From a checkpoint of a small image-text matching model: 64-pixel images, soap at rate 0.0028.
Rows from block 4 of the image encoder of a small image-text matching model, named by matrix and row number. Rows with one number belong to one channel. Each number is 128 + 24 x the weight over its row's rms, rounded and kept within 0 to 255. All counts start at 0.
After each channel's rows are labels from the 100 images, of 14848, where the channel reaches its highest value: "responds to" is what is common among them. Only what is clearly more common there than usual is listed. The data: photos with spoken descriptions (Open Images, Localized Narratives). In brackets: how many of the 100.
# convs1: grouped (32 groups) 3x3 conv, stride 2 (encoder.blocks.4.convs.1.weight, 256x8x3x3), inputs within the group 0-7, a 3x3 kernel for each
# convs2: expand pointwise conv (encoder.blocks.4.convs.2.weight, 256x256x1x1, transposed), outputs 0-85

convs1.246 [126  91 134 128 120 151 121 145 130 148 127 104 145 112 166 138 109 167 119 115 100 163 140 112 136 119 107 129 111 136  90 118 113 107 115 123 148 172 138 155  97 151 153 113 157 115 175 131 177 102 161 146 105 165 131 123 127 132 118  84 118 112  90 105 193 159 169 111  95 149 124 126]
convs2.246 [135 100 132 117 127 141 173 123 125 144 138 134 125 100 141  97 138 202 147 118 124 120 102 128 103 120 128 143 121 187 128 140 130  82 118 136 104 107 136 149 150 106 136 147 105 111 152 147 179 110 108 148  94 137 111 135 161 134 114 135 120 140  79  87 121 155 161 148 133 124 134 143  88 125 172  91 125 142 125 143 111 109 143 136 148  91]
responds to: text has "standing" (50); text has "people" (48); text has "holding" (36); text has "table" (32)

convs1.132 [104 111 175 113 143  71 119 117 119  86 134 132  83 101 204 103 102 117 137 148 102 117 158  89 121  97 124 116 137 128 160 131 123 125 113  91 127 137 149 116 118 143 137 116 154 122 127 111 110 138 155 123 134 152 100 148 108 142 122 113 152 153 171 183 148 101 140  93 108 131 130 130]
convs2.132 [135 130 129 148 143 142 175 139 117 104 142  96 146 147 139 155 115 131  98 121 143  97  93 149 137 144 135 135  89 107 161 121 133 120 152 110 110 118 141 123 156 113 160 106 129 131 103 117 132 159 130 137  67 116 109  93 156  96 136 121 159 131 133 117 157 111  97 119 140 150 126  64 120 119  97 150  71 113 144 145 143 103 136 142 169  84]
responds to: text has "woman" (26)

convs1.233 [102 154 109 116 114 139 131 149 143 131 148 125 161 130 123  97 119 114 116 109 112 118 129 108 170 120 141 139 131 157 183 133 155  74 128 100 104  89 105 151 121 109 143 164 201 113 131 117 124 122 124 127  97 141 149 135 135 107 139 111 123 114 118 102 167 144 169 141 163  76  95  93]
convs2.233 [148  80 134 112 169 120 128 141 175 184 132 107 155 162 167 104 147  81 117 126 131 102 134 128 103 160 104 129 138 103 154 139 129 191 129  94 103  88 114 171 125 123 142 156 188 120 114 174  84  92 127 149 136 132 103 128  98 105  54 101 136 153 133 154 109  94 127 179 107 135 121 125 109 109  84 115 130 114 147 158 111 129 117 149 121 193]
responds to: text has "trees" (83); text has "sky" (67); text has "buildings" (29); text has "water" (25)

convs1.119 [137 120 130 139 127 104 129 133 162  86 187 111 132 134 119 132 148 175 145  97 175 163  77 174 116  97 139 128 136 133 114 135 122 130 111 107 105 153 141 132 139  95  90  97 142 126 127 123 117 137 146 116 147 136 116 127 130 101 150 100 136 115 122 106 192 120 133 106 144 133 159 194]
convs2.119 [114 122 131 154 109 108 167 106  89 180 120  99 141 108 109  83 131 101 133 126  95 130 106 148 153 135 123 125 158 151 103 151 128 157  95 127 119 157  80  87 149 151 112 151 123 115 148 132 147 153 135 145 163  77 152 116 108  81 106 100 128 171 164 122 115 146 109 145 128 124 108 128 148 155 146 104 126 167 125 150 177 119 142 122 136 125]
responds to: text has "trees" (63); text has "plants" (29); text has "grass" (28)

convs1.2 [138 147 141 116 190 150 116 128  95 103 115 122 147 126 114 131 149 213 115 147 113 129 115 128 130 142 103 117 114 139 155  91 130 112 129 216 128 103 118 123 117 114 157 133 119 157 131 116 108 126 152 129 124 165 147  92 150 131 142 105 104 137 108 130 157 123  76 138 125 115 128 107]
convs2.2 [100 167 105 106 131 157 129 162 128  83 121 100 121 140 125 108 129  92 103 117 151 127 155 114 136 148  76 173 119  70 108 128 121 157 112  87 118 129 129 154 106 145 143 113 136 117 140 175 124 150  90  90 133  97  79 114 118 123 123 129 142 113 128 158 123 145 120 102 115 102 108  94 154 130 139 130 128 119  89 173 139  92 118 118 118  74]
responds to: text has "standing" (56); text has "people" (52); text has "wall" (45); text has "sitting" (43)

convs1.118 [117 129  92 156 124 132 109  85 157 115  71 111 133 112 140 143  87 112 192 172 164 143 125 128  87 125  71 150 105 138 114 130 132 148 143 130 149 136 114  95 111 100 125 113 131 115 186 112 115 160 123 128 142 157 126 123 112 104 127 147 143 144 115 140 146 142 132 111  81  99 112 111]
convs2.118 [133 120 110 120 141 140 135 148 126 108 128 102 109 163 118 122 123 114 100  99 165 119 133 105 115 141 104 103 109 141  98 166 130 110 127  87 127  95 107 166 140  93 151 103 127 104 112 120 173  95 128 137 155 172 197 101 159 152 122 158  76 103 145 104 117 113 185 118 156  91  95 192 137 128  82 127 142 144 120  67 107 157 115 121 140 122]
responds to: text has "wearing" (31); text has "front" (28)

convs1.236 [100 155 117 129 111 123 147 132 164 126 121 129 125 131 129 161 124  99 115 100 110 118 133 104 115 130 133 201 113 135 139 118 184 104  95  82 108 154 136 116 101 100 146 147 138 125 109 116 129 123 119 147 132 127  91 104 130 187 111 126 150 132 142 199 119 139 112 103 156 103  90  98]
convs2.236 [109 147 150 105 138 135 125  98 131 135 146 116 129 127 173 116 105 147 132 114 135 112 151 168  88 144 114 129 115 188 133 174 172 149 138 100 141 148 124 131 127  95 125 136 139 104 130 112 172 100 104 145 100 139 155 156 162 167 109 127 139 150  99 140 104 171 167  99  98 123 124 118 118 114 152 165 137 136 117 139 136 146 139 136 117 149]
responds to: text has "trees" (74); text has "sky" (60)

convs1.202 [131 125 135 118 137 111 137 147 107 127 129  97 145 149 166 126 102  82 160 154  64 126 133 128 141  99 177 132  76 117 106 103  97  83 137 167  92 162 142 122 138 110 120 141 102  98 113 116 127 122 125 151 178 132 124  94 137 123 108 120 119 129 135 133 140 105 108 143 134 138  82 178]
convs2.202 [134 114 137 143 141 131 110 160  97 135 162 128 107 134 136 131 163 110 129 153 160  98 118 111 120 122  68 142 147 122 132 131 135  95 107 106  61 138 143 110 102  77 165 146 138 105 127 153 101  97 154 155 119 129 150 134 133 162 133 124 144 118 129 186 115 120 131 129 114 103 128 137 118 107 163 188 150 115 114 109 131 141 119 109 142  90]
responds to: text has "holding" (35)

convs1.163 [104 112 159 155 120 140  98 123 136 148  92 107 125 114 125 116 121 100 102 133 102 143 146  79 122  81 151 140  68 106 119 178 111 123 118 106 116 122 118 121 129 126 106 115 115 128 129 116 173 116  87 130 183 174 117 137 159 161 104 106  84 154 175 151 122 113 132 129 137 119 141 115]
convs2.163 [ 88  97 116 117 176 135 107 121 155 100 103 125 134 182  97 161 130 110 133 140 123 130  95 107 123 113 103 125 111 112 134  96  83 119 122 149 168 122 143  91 121 148 107 137 143 107 153 149  98 145  84 111  90 121 113 111 142 158 125 142 121 132 121 148 140 164  90 112  83 113 104 146 169 144 115 129  99 119 161 144 168 103 117 128 124  91]
responds to: text has "sitting" (33); text has "two" (30); text has "persons" (25)

convs1.171 [125 120 112 103 130 106 109 106 117 138 218 156 162  77 138 134 165 166 137 121 132 129 136 105  93  79 106 144 117 121 117 121 115 121 116  83 118 142 120 119 127 116 136  94 131 147 103 115 132 111 143 161 174 159 130 128 100 113 148 125 143 137 130 148 157 128  86 129 110  87  93 131]
convs2.171 [127 165  77  94 118 107  89  93 102 144 118 112 114 105 114 142  93 135 101 120 128 128 102 136  82 134  99 114 146 119 146 118 105 138 147 131 113 123  76 182  89 123 132 135 152 109  99 123 125 121 112 134  90 149 122 134 165 125 137 107 108 131 126  90 155 122 104 120 125  76 143 123  63 107  72 143 106 132 178 117 135 163 145 138 127 134]
responds to: text has "sky" (50)

convs1.6 [117  99 110 123 117 125 141 226 189 161 158 103 116 114 148  99 106  98 145 156 129 146 150 127  88 124 111 133 180 142 126 116 155  98 114 100 124 132 114 129 132  99 146 103 127 127 100 155 130 129 122 120 136 135 109 101 129 112 146 141 129 160 159 100 106 142 143 126 124 150 127 168]
convs2.6 [137 112 121 126 150 125 160 131 132 102 108 135 134 134 148  55 153 121 121 107 151 125 114 126 142 135 141 185  85 133 180 196  98 110  96 135 147 147 102 124  92  95 115 122 152 121 147 154 138 100 121 120 145 160 140 138 119 127 140 139 147 113 118 154 149 132 200 147  93 145 131 157 120 154 101 141 151 168 140 148 164 117 136 127 153 175]
responds to: text has "road" (25)

convs1.242 [113 133 125 118 122 132 118 149 116 139 150 134 157 113 136 170 154 110 134 141 103 100 121 125 154 123  91  93 140 140  94 133 157 103 127 158 129  92 126 165 138  82 130 133 142 128 137  94 178 145  75 121 172 135 128 128 107 138 123 111 107 134 122 150 155 110 196 123 103 194 129 105]
convs2.242 [156 150 139  88 128 171 113 109 130 116 144 136 125 142 126 148 126 134 110 120 101 156 128 167 103 163 126  98 148 120 178 129 133 124  79 114 152 135 102 103 151 115 121  74 147  92 138 107 188  96 123 118 138  87 118 140 113 116 116 120 133 152 142 175 106 121 154 142 117  94 148  85 109 143 184 117  88  98 167 107 128 148 134  88 121 119]
responds to: text has "standing" (54); text has "sitting" (37); text has "table" (31); text has "them" (29)

convs1.166 [111 130 142 125 122  92 131 125 107 188 146 125 155  93 169 180 151 154 121 151 139 133 138 159 118 151 130 141 165 134 170 111 170 137 121 155 142 142 124 125 136 157 126 120 120 103  67 115 133 129  78 110  88 135 113 134 106 145 129 106  86 135 134 145 111 118 160 113 152  95 167 127]
convs2.166 [ 89 129 123  92 130 115 117 163 119 141 117 167 105 152 104 175 136 125 141 131 107 103 124 156 124 123 139 133 113 151 138 120 122 116 124 106 127 111 129 118  93 138 127 122 108 122 131 104 149  99 103 140 115 129 113 140 122 140 150 123 133 133 104 161  97 149 130 134 153 145 105 123 202 128 125 104 163 126 119 126  90 114  99  98 135 123]
responds to: text has "white" (29)

convs1.253 [108 119 160  93 114 178 122 179 173 116 115 139 133 120 103 114 119 129 136 133 113 141 116 136 149 105 105 118 139 145 120 133 112 112 210 176 139 123 126 111 103 120 120 151 135 153 150 171 132 117 132 129 154 161 104 126 132 116 128 120 141 143 106 131 105 143 116 167 149  88  58 124]
convs2.253 [113 117 101 128  86 134 136 126 154 119 112 106  98  63 157 122 146 137 187 151 179 138 106 138 103 157 127 142 110 149 110 113 145 122  91 127 108 156 147 152 164 124 128  83 114 130 136 195 169 137 125 114  76 173 151 128 136 171 112  97 121 128  87 114 127 125 174  81 134 123 139 127 121 154 128 129 125 125 108 106  93 107 160 134 149 100]
responds to: text has "grass" (56); text has "ground" (34)

convs1.252 [121 160 151 116  68 169 127 172 179 119 100 138 127 138 153 133 125 110 121 120 113 140 144 112 111 116  93 111 133 153 132  97 146 102 167 199 162 148 158 143 127 138 109 127 184 145 139 151 153 105 121 118 126 155 123 153 115 165 141 131 127 104  78 116 103 130 127 118 121 126 122 133]
convs2.252 [107 110 104 107 123 141 187 127 100  85 123 136 109 167 141 139 122 135 154 121 153  86 144 132 132 152 111 114  96 124 130 126 116 154 144 118 154 156 123 100 105 130 139 125 127 129 153 150 140 100 149 162  92 124 102  85 152 152 159 138  90 103 117 125 100 138 117 105 182 116 128 127 143 122 120 158 150 113 104 168 118 134 127 140 127 105]
responds to: text has "grass" (48); text has "people" (44); text has "ground" (33)

convs1.204 [132 109 100  98 160  94 116 124 131 161 165 160 163  69 150 163 126 182 153 183 141 156  89 159 135 138 120 132 123  72 105 109 134 142 139  82 112 131 121 118 141 152 148 137 140 137 124 123  90 137 124 101 128 124 129 103 126 124 124 124 118 140  86 116 128 147 149 113 142 115 168 134]
convs2.204 [133  89 121  90 106 107 181 146 110 151 111 130 111 101  94 100 142 143 145 161  86 142 107 163 132 106 129 134 129 147 136  94 138 132 142 123 121 136 112 130 165 182 106 155 103 157 122 119 151 145 152 112  84 137 149 133 133 120 100 106 114 123 106 129 150 150 152 110 118 111 136 189 123 143 126 112 125 151 115 156 108 113 132 121 115  85]
responds to: text has "holding" (35); text has "man" (31); text has "wearing" (30); text has "woman" (27)