Weights of a small image-text matching model.
Model: encoder depths [2, 2, 5, 2], encoder widths [64, 128, 256, 512], fusion encoder layers 6, fusion encoder norm rmsnorm, fusion encoder activation geglu.
Training: soap at rate 0.0028, 9100 steps, batches of 512.
Data: trained on photos with spoken descriptions (Open Images, Localized Narratives), 45.8 epochs.
Rows from block 8 of the image encoder of a small image-text matching model, named by matrix and row number. Rows with one number belong to one channel. Each number is 128 + 32 x the weight over its row's rms, rounded and kept within 0 to 255. All counts start at 0. Numbers have three digits each.
After each channel's rows are labels from the 100 images, of 14848, where the channel reaches its highest value: "strongest on" is what is common among them. Only what is clearly more common there than usual is listed. The data: photos with spoken descriptions (Open Images, Localized Narratives).
# convs1: grouped (32 groups) 3x3 conv (encoder.blocks.8.convs.1.weight, 256x8x3x3), inputs within the group 0-7, a 3x3 kernel for each
# convs2: expand pointwise conv (encoder.blocks.8.convs.2.weight, 256x256x1x1, transposed), outputs 0-127

convs1.43:111124135116108120128104090156086079129117125117137095082141138061184144119108161066151114120180158145055162168222165180126114079161141173109126163098119150138123143081137117166120145099091106112111110153133102065152
convs2.43:161138185114119186126110131094129101126172093126156133094143093202161138116117089109126110107127098142179121113105152077108092127122155154093162067134147115130121103073093106094153138176165081103143111129078095143122150136073167090141068145158146131103111152115155078105169106065155100122202136131135106117170094164135048136154143065140092100070131152072190099159194137139132069135182
strongest on: text has "standing"; text has "holding"; text has "woman"

convs1.254:144112179131080086102119114124127097104100190186190133092131124095138130111102177138077102130085177065159155164206204156074152105071124122117110139150133136125127131124079108123167112139157144149176127114093110122113
convs2.254:162120144191120140148158144066124154169141135110128103136116116106125180132097104063166151138101101155159159102139142130147155111092108136180156118141129105122114070112148129197114189155080127124135150111121139078181064180088129077131171147174067133143103129073163139117135076089158091136154157066095108211142135135146144089101102087150145154085121178057214137141161107100126163119167
strongest on: text has "sitting"; text has "people"; text has "wall"; text has "table"

convs1.2:139133157130092110129139128177252189149055142114116178139129163085106192114191098128117076132115122123157134138104157100114101129133115120119100124154112132127129145100103145107142161161153204160182114099158146100144
convs2.2:153135104142083205172083108158113110122130132100116155121161128095147120073091117069146197118147145169101081145104194113158128102154140128084120150095135135127179088069097113118158146112157097121154186150089124157141170080101101120094145169173092111156104156120098159082150054130139103072120085114103065129063137120128125118116158150173174113105096063159136092132137133115130067128074
strongest on: text has "wall"; text has "holding"; text has "two"; text has "man"

convs1.0:146128140108151127106098133085118219106087215127112156171131113119125145136155131152150099134128134125120116164109131134168151126131075124144139127136120149092133089136096100159120092110167026131178180089190113206157
convs2.0:143128180072145152163114117088126062169145142214086131196110145180132145119115091126188132151137119149088117127100195113158176107109133103159139132143145157076136148081159103125203092138147157088090133128135148103134184121148146157129136097093150066115138154087166146100111154144093080111164112102146088111115180140154131155167074123117131125078155140169165143130153141171079167187163
strongest on: text has "man"; text has "holding"; text has "woman"; text has "two"

convs1.12:073170140106170142108173153128125078133132202170134174146132122145103120101128131142106126131148107120121135167119132099173087113135119073137152122134186133225142058156182131121140133220155109125097138136087112078149
convs2.12:057136126121176104106163149128111134128094101091151147163089132089152110050152115157113093153127158124141154140171112135114170166109137166141167058124089145156177122066093133208079107130135128085158168172183172110165120122132143081135132162127169056123167134058107094146151150126075163145132135126129181162051120044142074144147115068145108123117072115157126150124162129149117132077139
strongest on: text has "trees"; text has "sky"; text has "road"; text has "buildings"

convs1.175:159182191151112097153169082094160108143096110153210154172141122139074158185129112120139144126166110128084050067128145118135125111152082128108124140133115087128117128202144125059120130168179099117133093116129108103122
convs2.175:130148125085179104140148063169153166151121137151122125109123177127204100113102125146142150108182142079125077115142112087155117140187104110148095101180074140120164117147137144142131135138154153135146102168168115165069143158115125106153174153100215106158107111139155123084143139120153039082124160147237089047122093107098161132132211146171163145089149167149125184162138146131131098150095
strongest on: text has "text"

convs1.252:109177175136145071154101084149129204159102146145157168116172095151134155056143130159176132139108113167101097192102133164177127109173096108096091119147125169123119136137137135121129058118184094080093127185101124124131
convs2.252:104140152155116156189127155172090146114093120140132072120145119063122136155123165015102108137091084119156152174089058120131127163141080166096109138098137093091149150109145138145161071101075120116191123155165132139180069113094115088140100160162134120124142088082063168167151041063055105120078163129144110202138136131120119101110167168052092162146105122092106153067119167146147175153109
strongest on: text has "people"; text has "wall"

convs1.77:162164233140106210096056087155145077120147131131108107142079106122144084118119142092133123137112115093111089121167147124088117134146050124096134110133144140113150153133192141100145064159177103127116142111137134143084
convs2.77:130104098075109096149113119134147082124068119150176142150097140125116121087069118128098154149091220112126106147089159123139129106093077109137123132111178060079093063098094105083086112093093128097124194154124094115144156112082089126112123134132112062144099158130132149198103139123132119139160050080130152144109155142109085146145093126124165161138174081139142105069106155103123103160091
strongest on: text has "people"; text has "table"; text has "group"

convs1.229:131129153136081133088110156122094108128152094119133085175104164088144244129153154186105086105156115187109108167122073132142130153087129184148112084116135071150119092174123174119089085095138098124093136114115158120116
convs2.229:066117148137110107127205121155095107152158112094110074077136144092145118136134150096084148180129138187173123153121141157157158133116071109093094150174152128133195156094172159117143108136130139122120124128135163134061158119132132148151047117136076099155130118116139125171102074125151177167124180171115149140080089105076117146129146180105103096107123129097132131076093135212106146161124
strongest on: text has "wall"; text has "holding"; text has "sitting"; text has "man"

convs1.193:116101105129123127131161140136119111146117171167171167103132144152115117123127096155171176123122119127055068172087093138100144140106130086202180155161140108073053118128120143108078119116111169135203106105136160126051
convs2.193:159147158113063089110119096098107147042191126066099133112153098091099120098222129169113136101116125143082109128105137089120099054117148110160189081088131130144123095173139111064097166161117073146157138097125131125146115128118184170115153152186130088132158155082201189126123091162166075128100112179087109184147133127150128181170046145161150137068170136125106135089111085177142142104115
strongest on: text has "people"

convs1.58:094172143126154113091160155119145144146125102127159099097120179085134173153172223158086144175119095107148115118099115126102129151064141084099117125105149158160192104103108149124151110155183121132071119109109145069051
convs2.58:120123136148158126121098148180116092153184114109125080147120123164178236159091070123130164089098156100144081139157136155164121112110175111138141126120100135160125085197129126166123186109071128112175079120194101059112142145078096086094142077141162135111149091085149142058126176161118091134103185181104177124180150098096085094150128219106090120175118113117106154163140155094152183138151
strongest on: text has "text"

convs1.226:118127124088142151110203147089124121128155160100165178140111122102110139131101160077141104132191064113208109142184119138138124163141091128143173124109097142131141100100180082080220145096143135161128158116080094150136
convs2.226:099106159151112127127181098093074152132140119160133192204191218096165133145125088130102136128135143109101102170141124164123154187129112162075113113170139149134151156168126109123126109144113146174147119108130147174148104105137169121122203135140050069202145119145093126206123091115109101121172153143128119069073153159088157103126153108095130118154205078138116107155188136153092090085169
strongest on: text has "text"

convs1.174:117129119131109067101158142126117129139135113117129137157108166157147172126110110112142116217143080111189156207085118127088151126109105196124050142189089080162171150162144151107152130066107167126157117096132141146124
convs2.174:123097116051119124128126091069095138089088180129137146070105102180170136152131118112203124134094122105137106115131096104186150217105100078174134128157148144146095112114149150107152121165135144121136136170131096161110089121119097095096151135121079098143034150210105107062096128115176159111085135172096150104159126104159098131097163138147128104164106200115139153079128078087118042096116
strongest on: text has "trees"; text has "sky"; text has "grass"; text has "road"

convs1.232:201175137101079131185164171119118123119115149121162155142146124195125130078121089096108090127132123120136183142173121149083095131096133116167137181101118167161092077146060128123067115097086160160140165096122170158095
convs2.232:131166106145076117138096129123136086112178115127148109084169110114119142128077094148084115139109089108105174069157151147207155139117077152086114044102192178115114165146106092128143189166141161215147163145088152139113088109182117135161148142127137153102100130128138135147110145071108072078155142126098088143165070093116100069101134162183098160151127154093116160190090171132078103135132
strongest on: text has "grass"; text has "wearing"; text has "ground"

convs1.30:155124123173097146137132119121239130143098103151151141133133095129087129064080163151108119143114096120152073064156152134151158090089105144092138144120161190075084092054125109153121086101090116112109090104113112120109
convs2.30:108137134112132182115148122156170054142118107108112164143174117147094153085161119153131120107147122139105122111134097129102122167139093061105190160099155090061140171178161064154073125112137098193148170114130116161123160140185097143114120136095135154139079089089116152143125159150148151161122114125183124134147081118112086121059205118092118128118135139079211176123075125057115119134098
strongest on: text has "grass"

convs1.103:122143123117100109105139176127105167141114062104136121131057082133142123097067140114132135122141109148107085132148096090091122085090057120200118086159147170128094110109086136141102141094167142112183101087105061058129
convs2.103:154140099163090194158156133107180020078187145158116153105131110084121191136102132142148151064142083157121165096103142161151073189165153130147122083127067122071106097066159134100078145130133158120173144147109170138070096112114186105148103094120159144156074152180120138100173140144141088169160135090152113130131098132174104106143136136129117113181098102130169137106174125136083141074117
strongest on: text has "grass"

convs1.120:138200145182068153091120165133142102124164123186123092143170097140108147182094154122073183098094156108066169127145063134138171105153172109129135148100150136143150085115110063134189148086152128149137111110111144135145
convs2.120:134075143085169178081106138161137112163105076124062102128160180155110104068107129147156106108131110166165121180126139146142164132101124136103101067118164130143190165112112161169089143177137137131109129179145100116116105135183150106122100185129074129146114140183152099144158135127170140151139141096139118084106166131153103104186096086114126118206091138074111158203172108128126193110092
strongest on: text has "grass"

convs1.100:142145127152126107129119114154237189192115150115123156146118111135175109152205125147112171150135190141117203085089112111130116125149117129094109068096179109124154087167180100140100154134117145139075097150127131124136
convs2.100:180154093147116115193173107108157163151112079124098130118089137096121122158102147122079103170116106113136095170077133112121099117087124094084132101132115148140156115115103149127088108158126137149128155138139135194143131083140205110170108112173137159117144072090155057128160094184163170172096154127112121165152124086082100099182122173152112121099163171091082179175151174102123118141173
strongest on: text has "people"; text has "standing"; text has "wall"; text has "holding"

convs1.231:143078101085143145127106155182105136113149124075103138080175147122070171181184121129113162142135136097096100150208206140027148197171096111096129114139113104121143129125115111132143123127126102118138143161109129155119
convs2.231:144175142129144213118090125137114131147166109126139129132118179111139049144138160145099196110110101110097098195125165083214111126156138197068107204115143150119145149123093089168179086152161149122102150121148134131100177085145085135175111139102108072117151122091130123143073119123186155125206089146129128163145138118123096110154159084095108124151121104091133179156114139086111137075113
strongest on: text has "sitting"; text has "people"; text has "table"; text has "wall"

convs1.225:109146184166114153177127125155108066202059180205135165117101164113154077136122077135113135137085153148158151117157191150097096075159105140141181166123152146103114155134131172150100078118111100149133114126136120140143
convs2.225:114141118117091202164101145097131130112107127122175145125115093144175141086111114147205129068137090092112112162137124159080132143172106143153100147095089172154105106089130190109154193143113070063105175117134174145109131188063151126127106147157125138107072160161115119161153137139095155105187122153123162097093082124150117161104191137095102122121102096161088117096181153167128140161157
strongest on: text has "text"

convs1.182:128122135109078146137158130135136102168132110117136080105151132110130165084167178184117115217126133255090111120145116125160142139126139079130122140142106093126099126101140138066168136138148130110097090088169105117177
convs2.182:130146091183113161097136112116120116122062100065140099119110155060074170075128142170146124097111171101119088105125094096090126101150091116147154106079129187148084099101144054063142123124101099162137145130166174118097146088132151054140126142107168159159082171117128166135109094122170092079116187108158107086121119118116179186082193103126138115156136156146167149096152128103077126084159
strongest on: text has "text"

convs1.57:055114184137106128132157169117152139135108134126113137116107121139124099117114150098105169090104137123111108127100107072202101073161151169099119185186065152120100113122128129133119205167113100104186085124211102138125
convs2.57:128137119124154088079153176144114111143094077098107119060129081118115089114134163051126076170126124079120140068171121110145087110114116100093120140168152131178093081062104141095152112111206127174155165164118113087175112114139121121114119112065207179137171160055067149154084158152171137175174114062114120112096110150101137176095146091116098119157117101121115104132182170131141099135134
strongest on: text has "wall"; text has "man"; text has "holding"; text has "wearing"

convs1.72:073108093090165119121082057143127126128128108136151134180141188146077152170144105114130132114206100135082111080097084094166132097065106128159154094069095182121116129145134149152110165145166153160120081113098157159138
convs2.72:105133153195152150144131138095110128137168104129105127138141136112114120094116104072162158186116087117172098065114080083143126164104144111082141174090190190131173162132154153116041106149118107131135139059117161137034107099102157139206131116096168149147080146099174157132137159143134140106090178140137102161091166144155120098141121080170142134070124140096090113173117149118092110121197
strongest on: text has "grass"; text has "ground"

convs1.215:172157077136152083116142111160176075153143102156184055129118098179106117164135130171130094170111133141115111137150146099105200069125125177124080166127099187119101132109083116128150120114155078158164078133151147121080
convs2.215:127141150178074189175123137089199154158141119188117154130103046122183169094151155156125135140115125086137119136206150125112157112189160191139113103149141112144118127103145164096107132183153124200179096119116132120141135096198087095099131126140179152102132063131102106096138141138118122163113138087083141092169122162107125150159072097081160142181115107100157104157131128136059218062100
strongest on: text has "wall"; text has "holding"; text has "man"

convs1.217:132105065068155150147155140157189152174091062080131164110144116106178155155149114150110121139089132144155129144129111105111114096104144148122094156112107104124119196213189190082112111067138119140100133114144089154109
convs2.217:131142133100127134132107171119178108097112153167111163139168069112142104113105089202120143175127102091132081072136153156136134117116134135119075117162075129126145089082105141147129120165054134071165175158147131095108171122114174093112080171107105086127151067066133128159076142136133167095123147110112112134126146160199134099164135166125196118124169187138172153126134115119172228159089
strongest on: text has "standing"; text has "wall"; text has "table"; text has "man"

convs1.6:122119112126164118117095115143204089183104098133156095115130129132106164129086095148120093135129120133098137132112178087107132111174096106107137068093141143240184123125144105116093169167140132183134166150110082201103
convs2.6:106140086154168131093148064167154129112113138138197179112160134149089159105187146080102135198117169141146130111100078100149100103108083142179073192087115129094142161147165178098082140133146122154142188156110156168099189087149172085100092104101181160143131158095126100156111162154147182133130116119143100165097119087078082080142147066163156108082136205122167086221159146157145157083142
strongest on: text has "standing"; text has "two"; text has "man"; text has "wearing"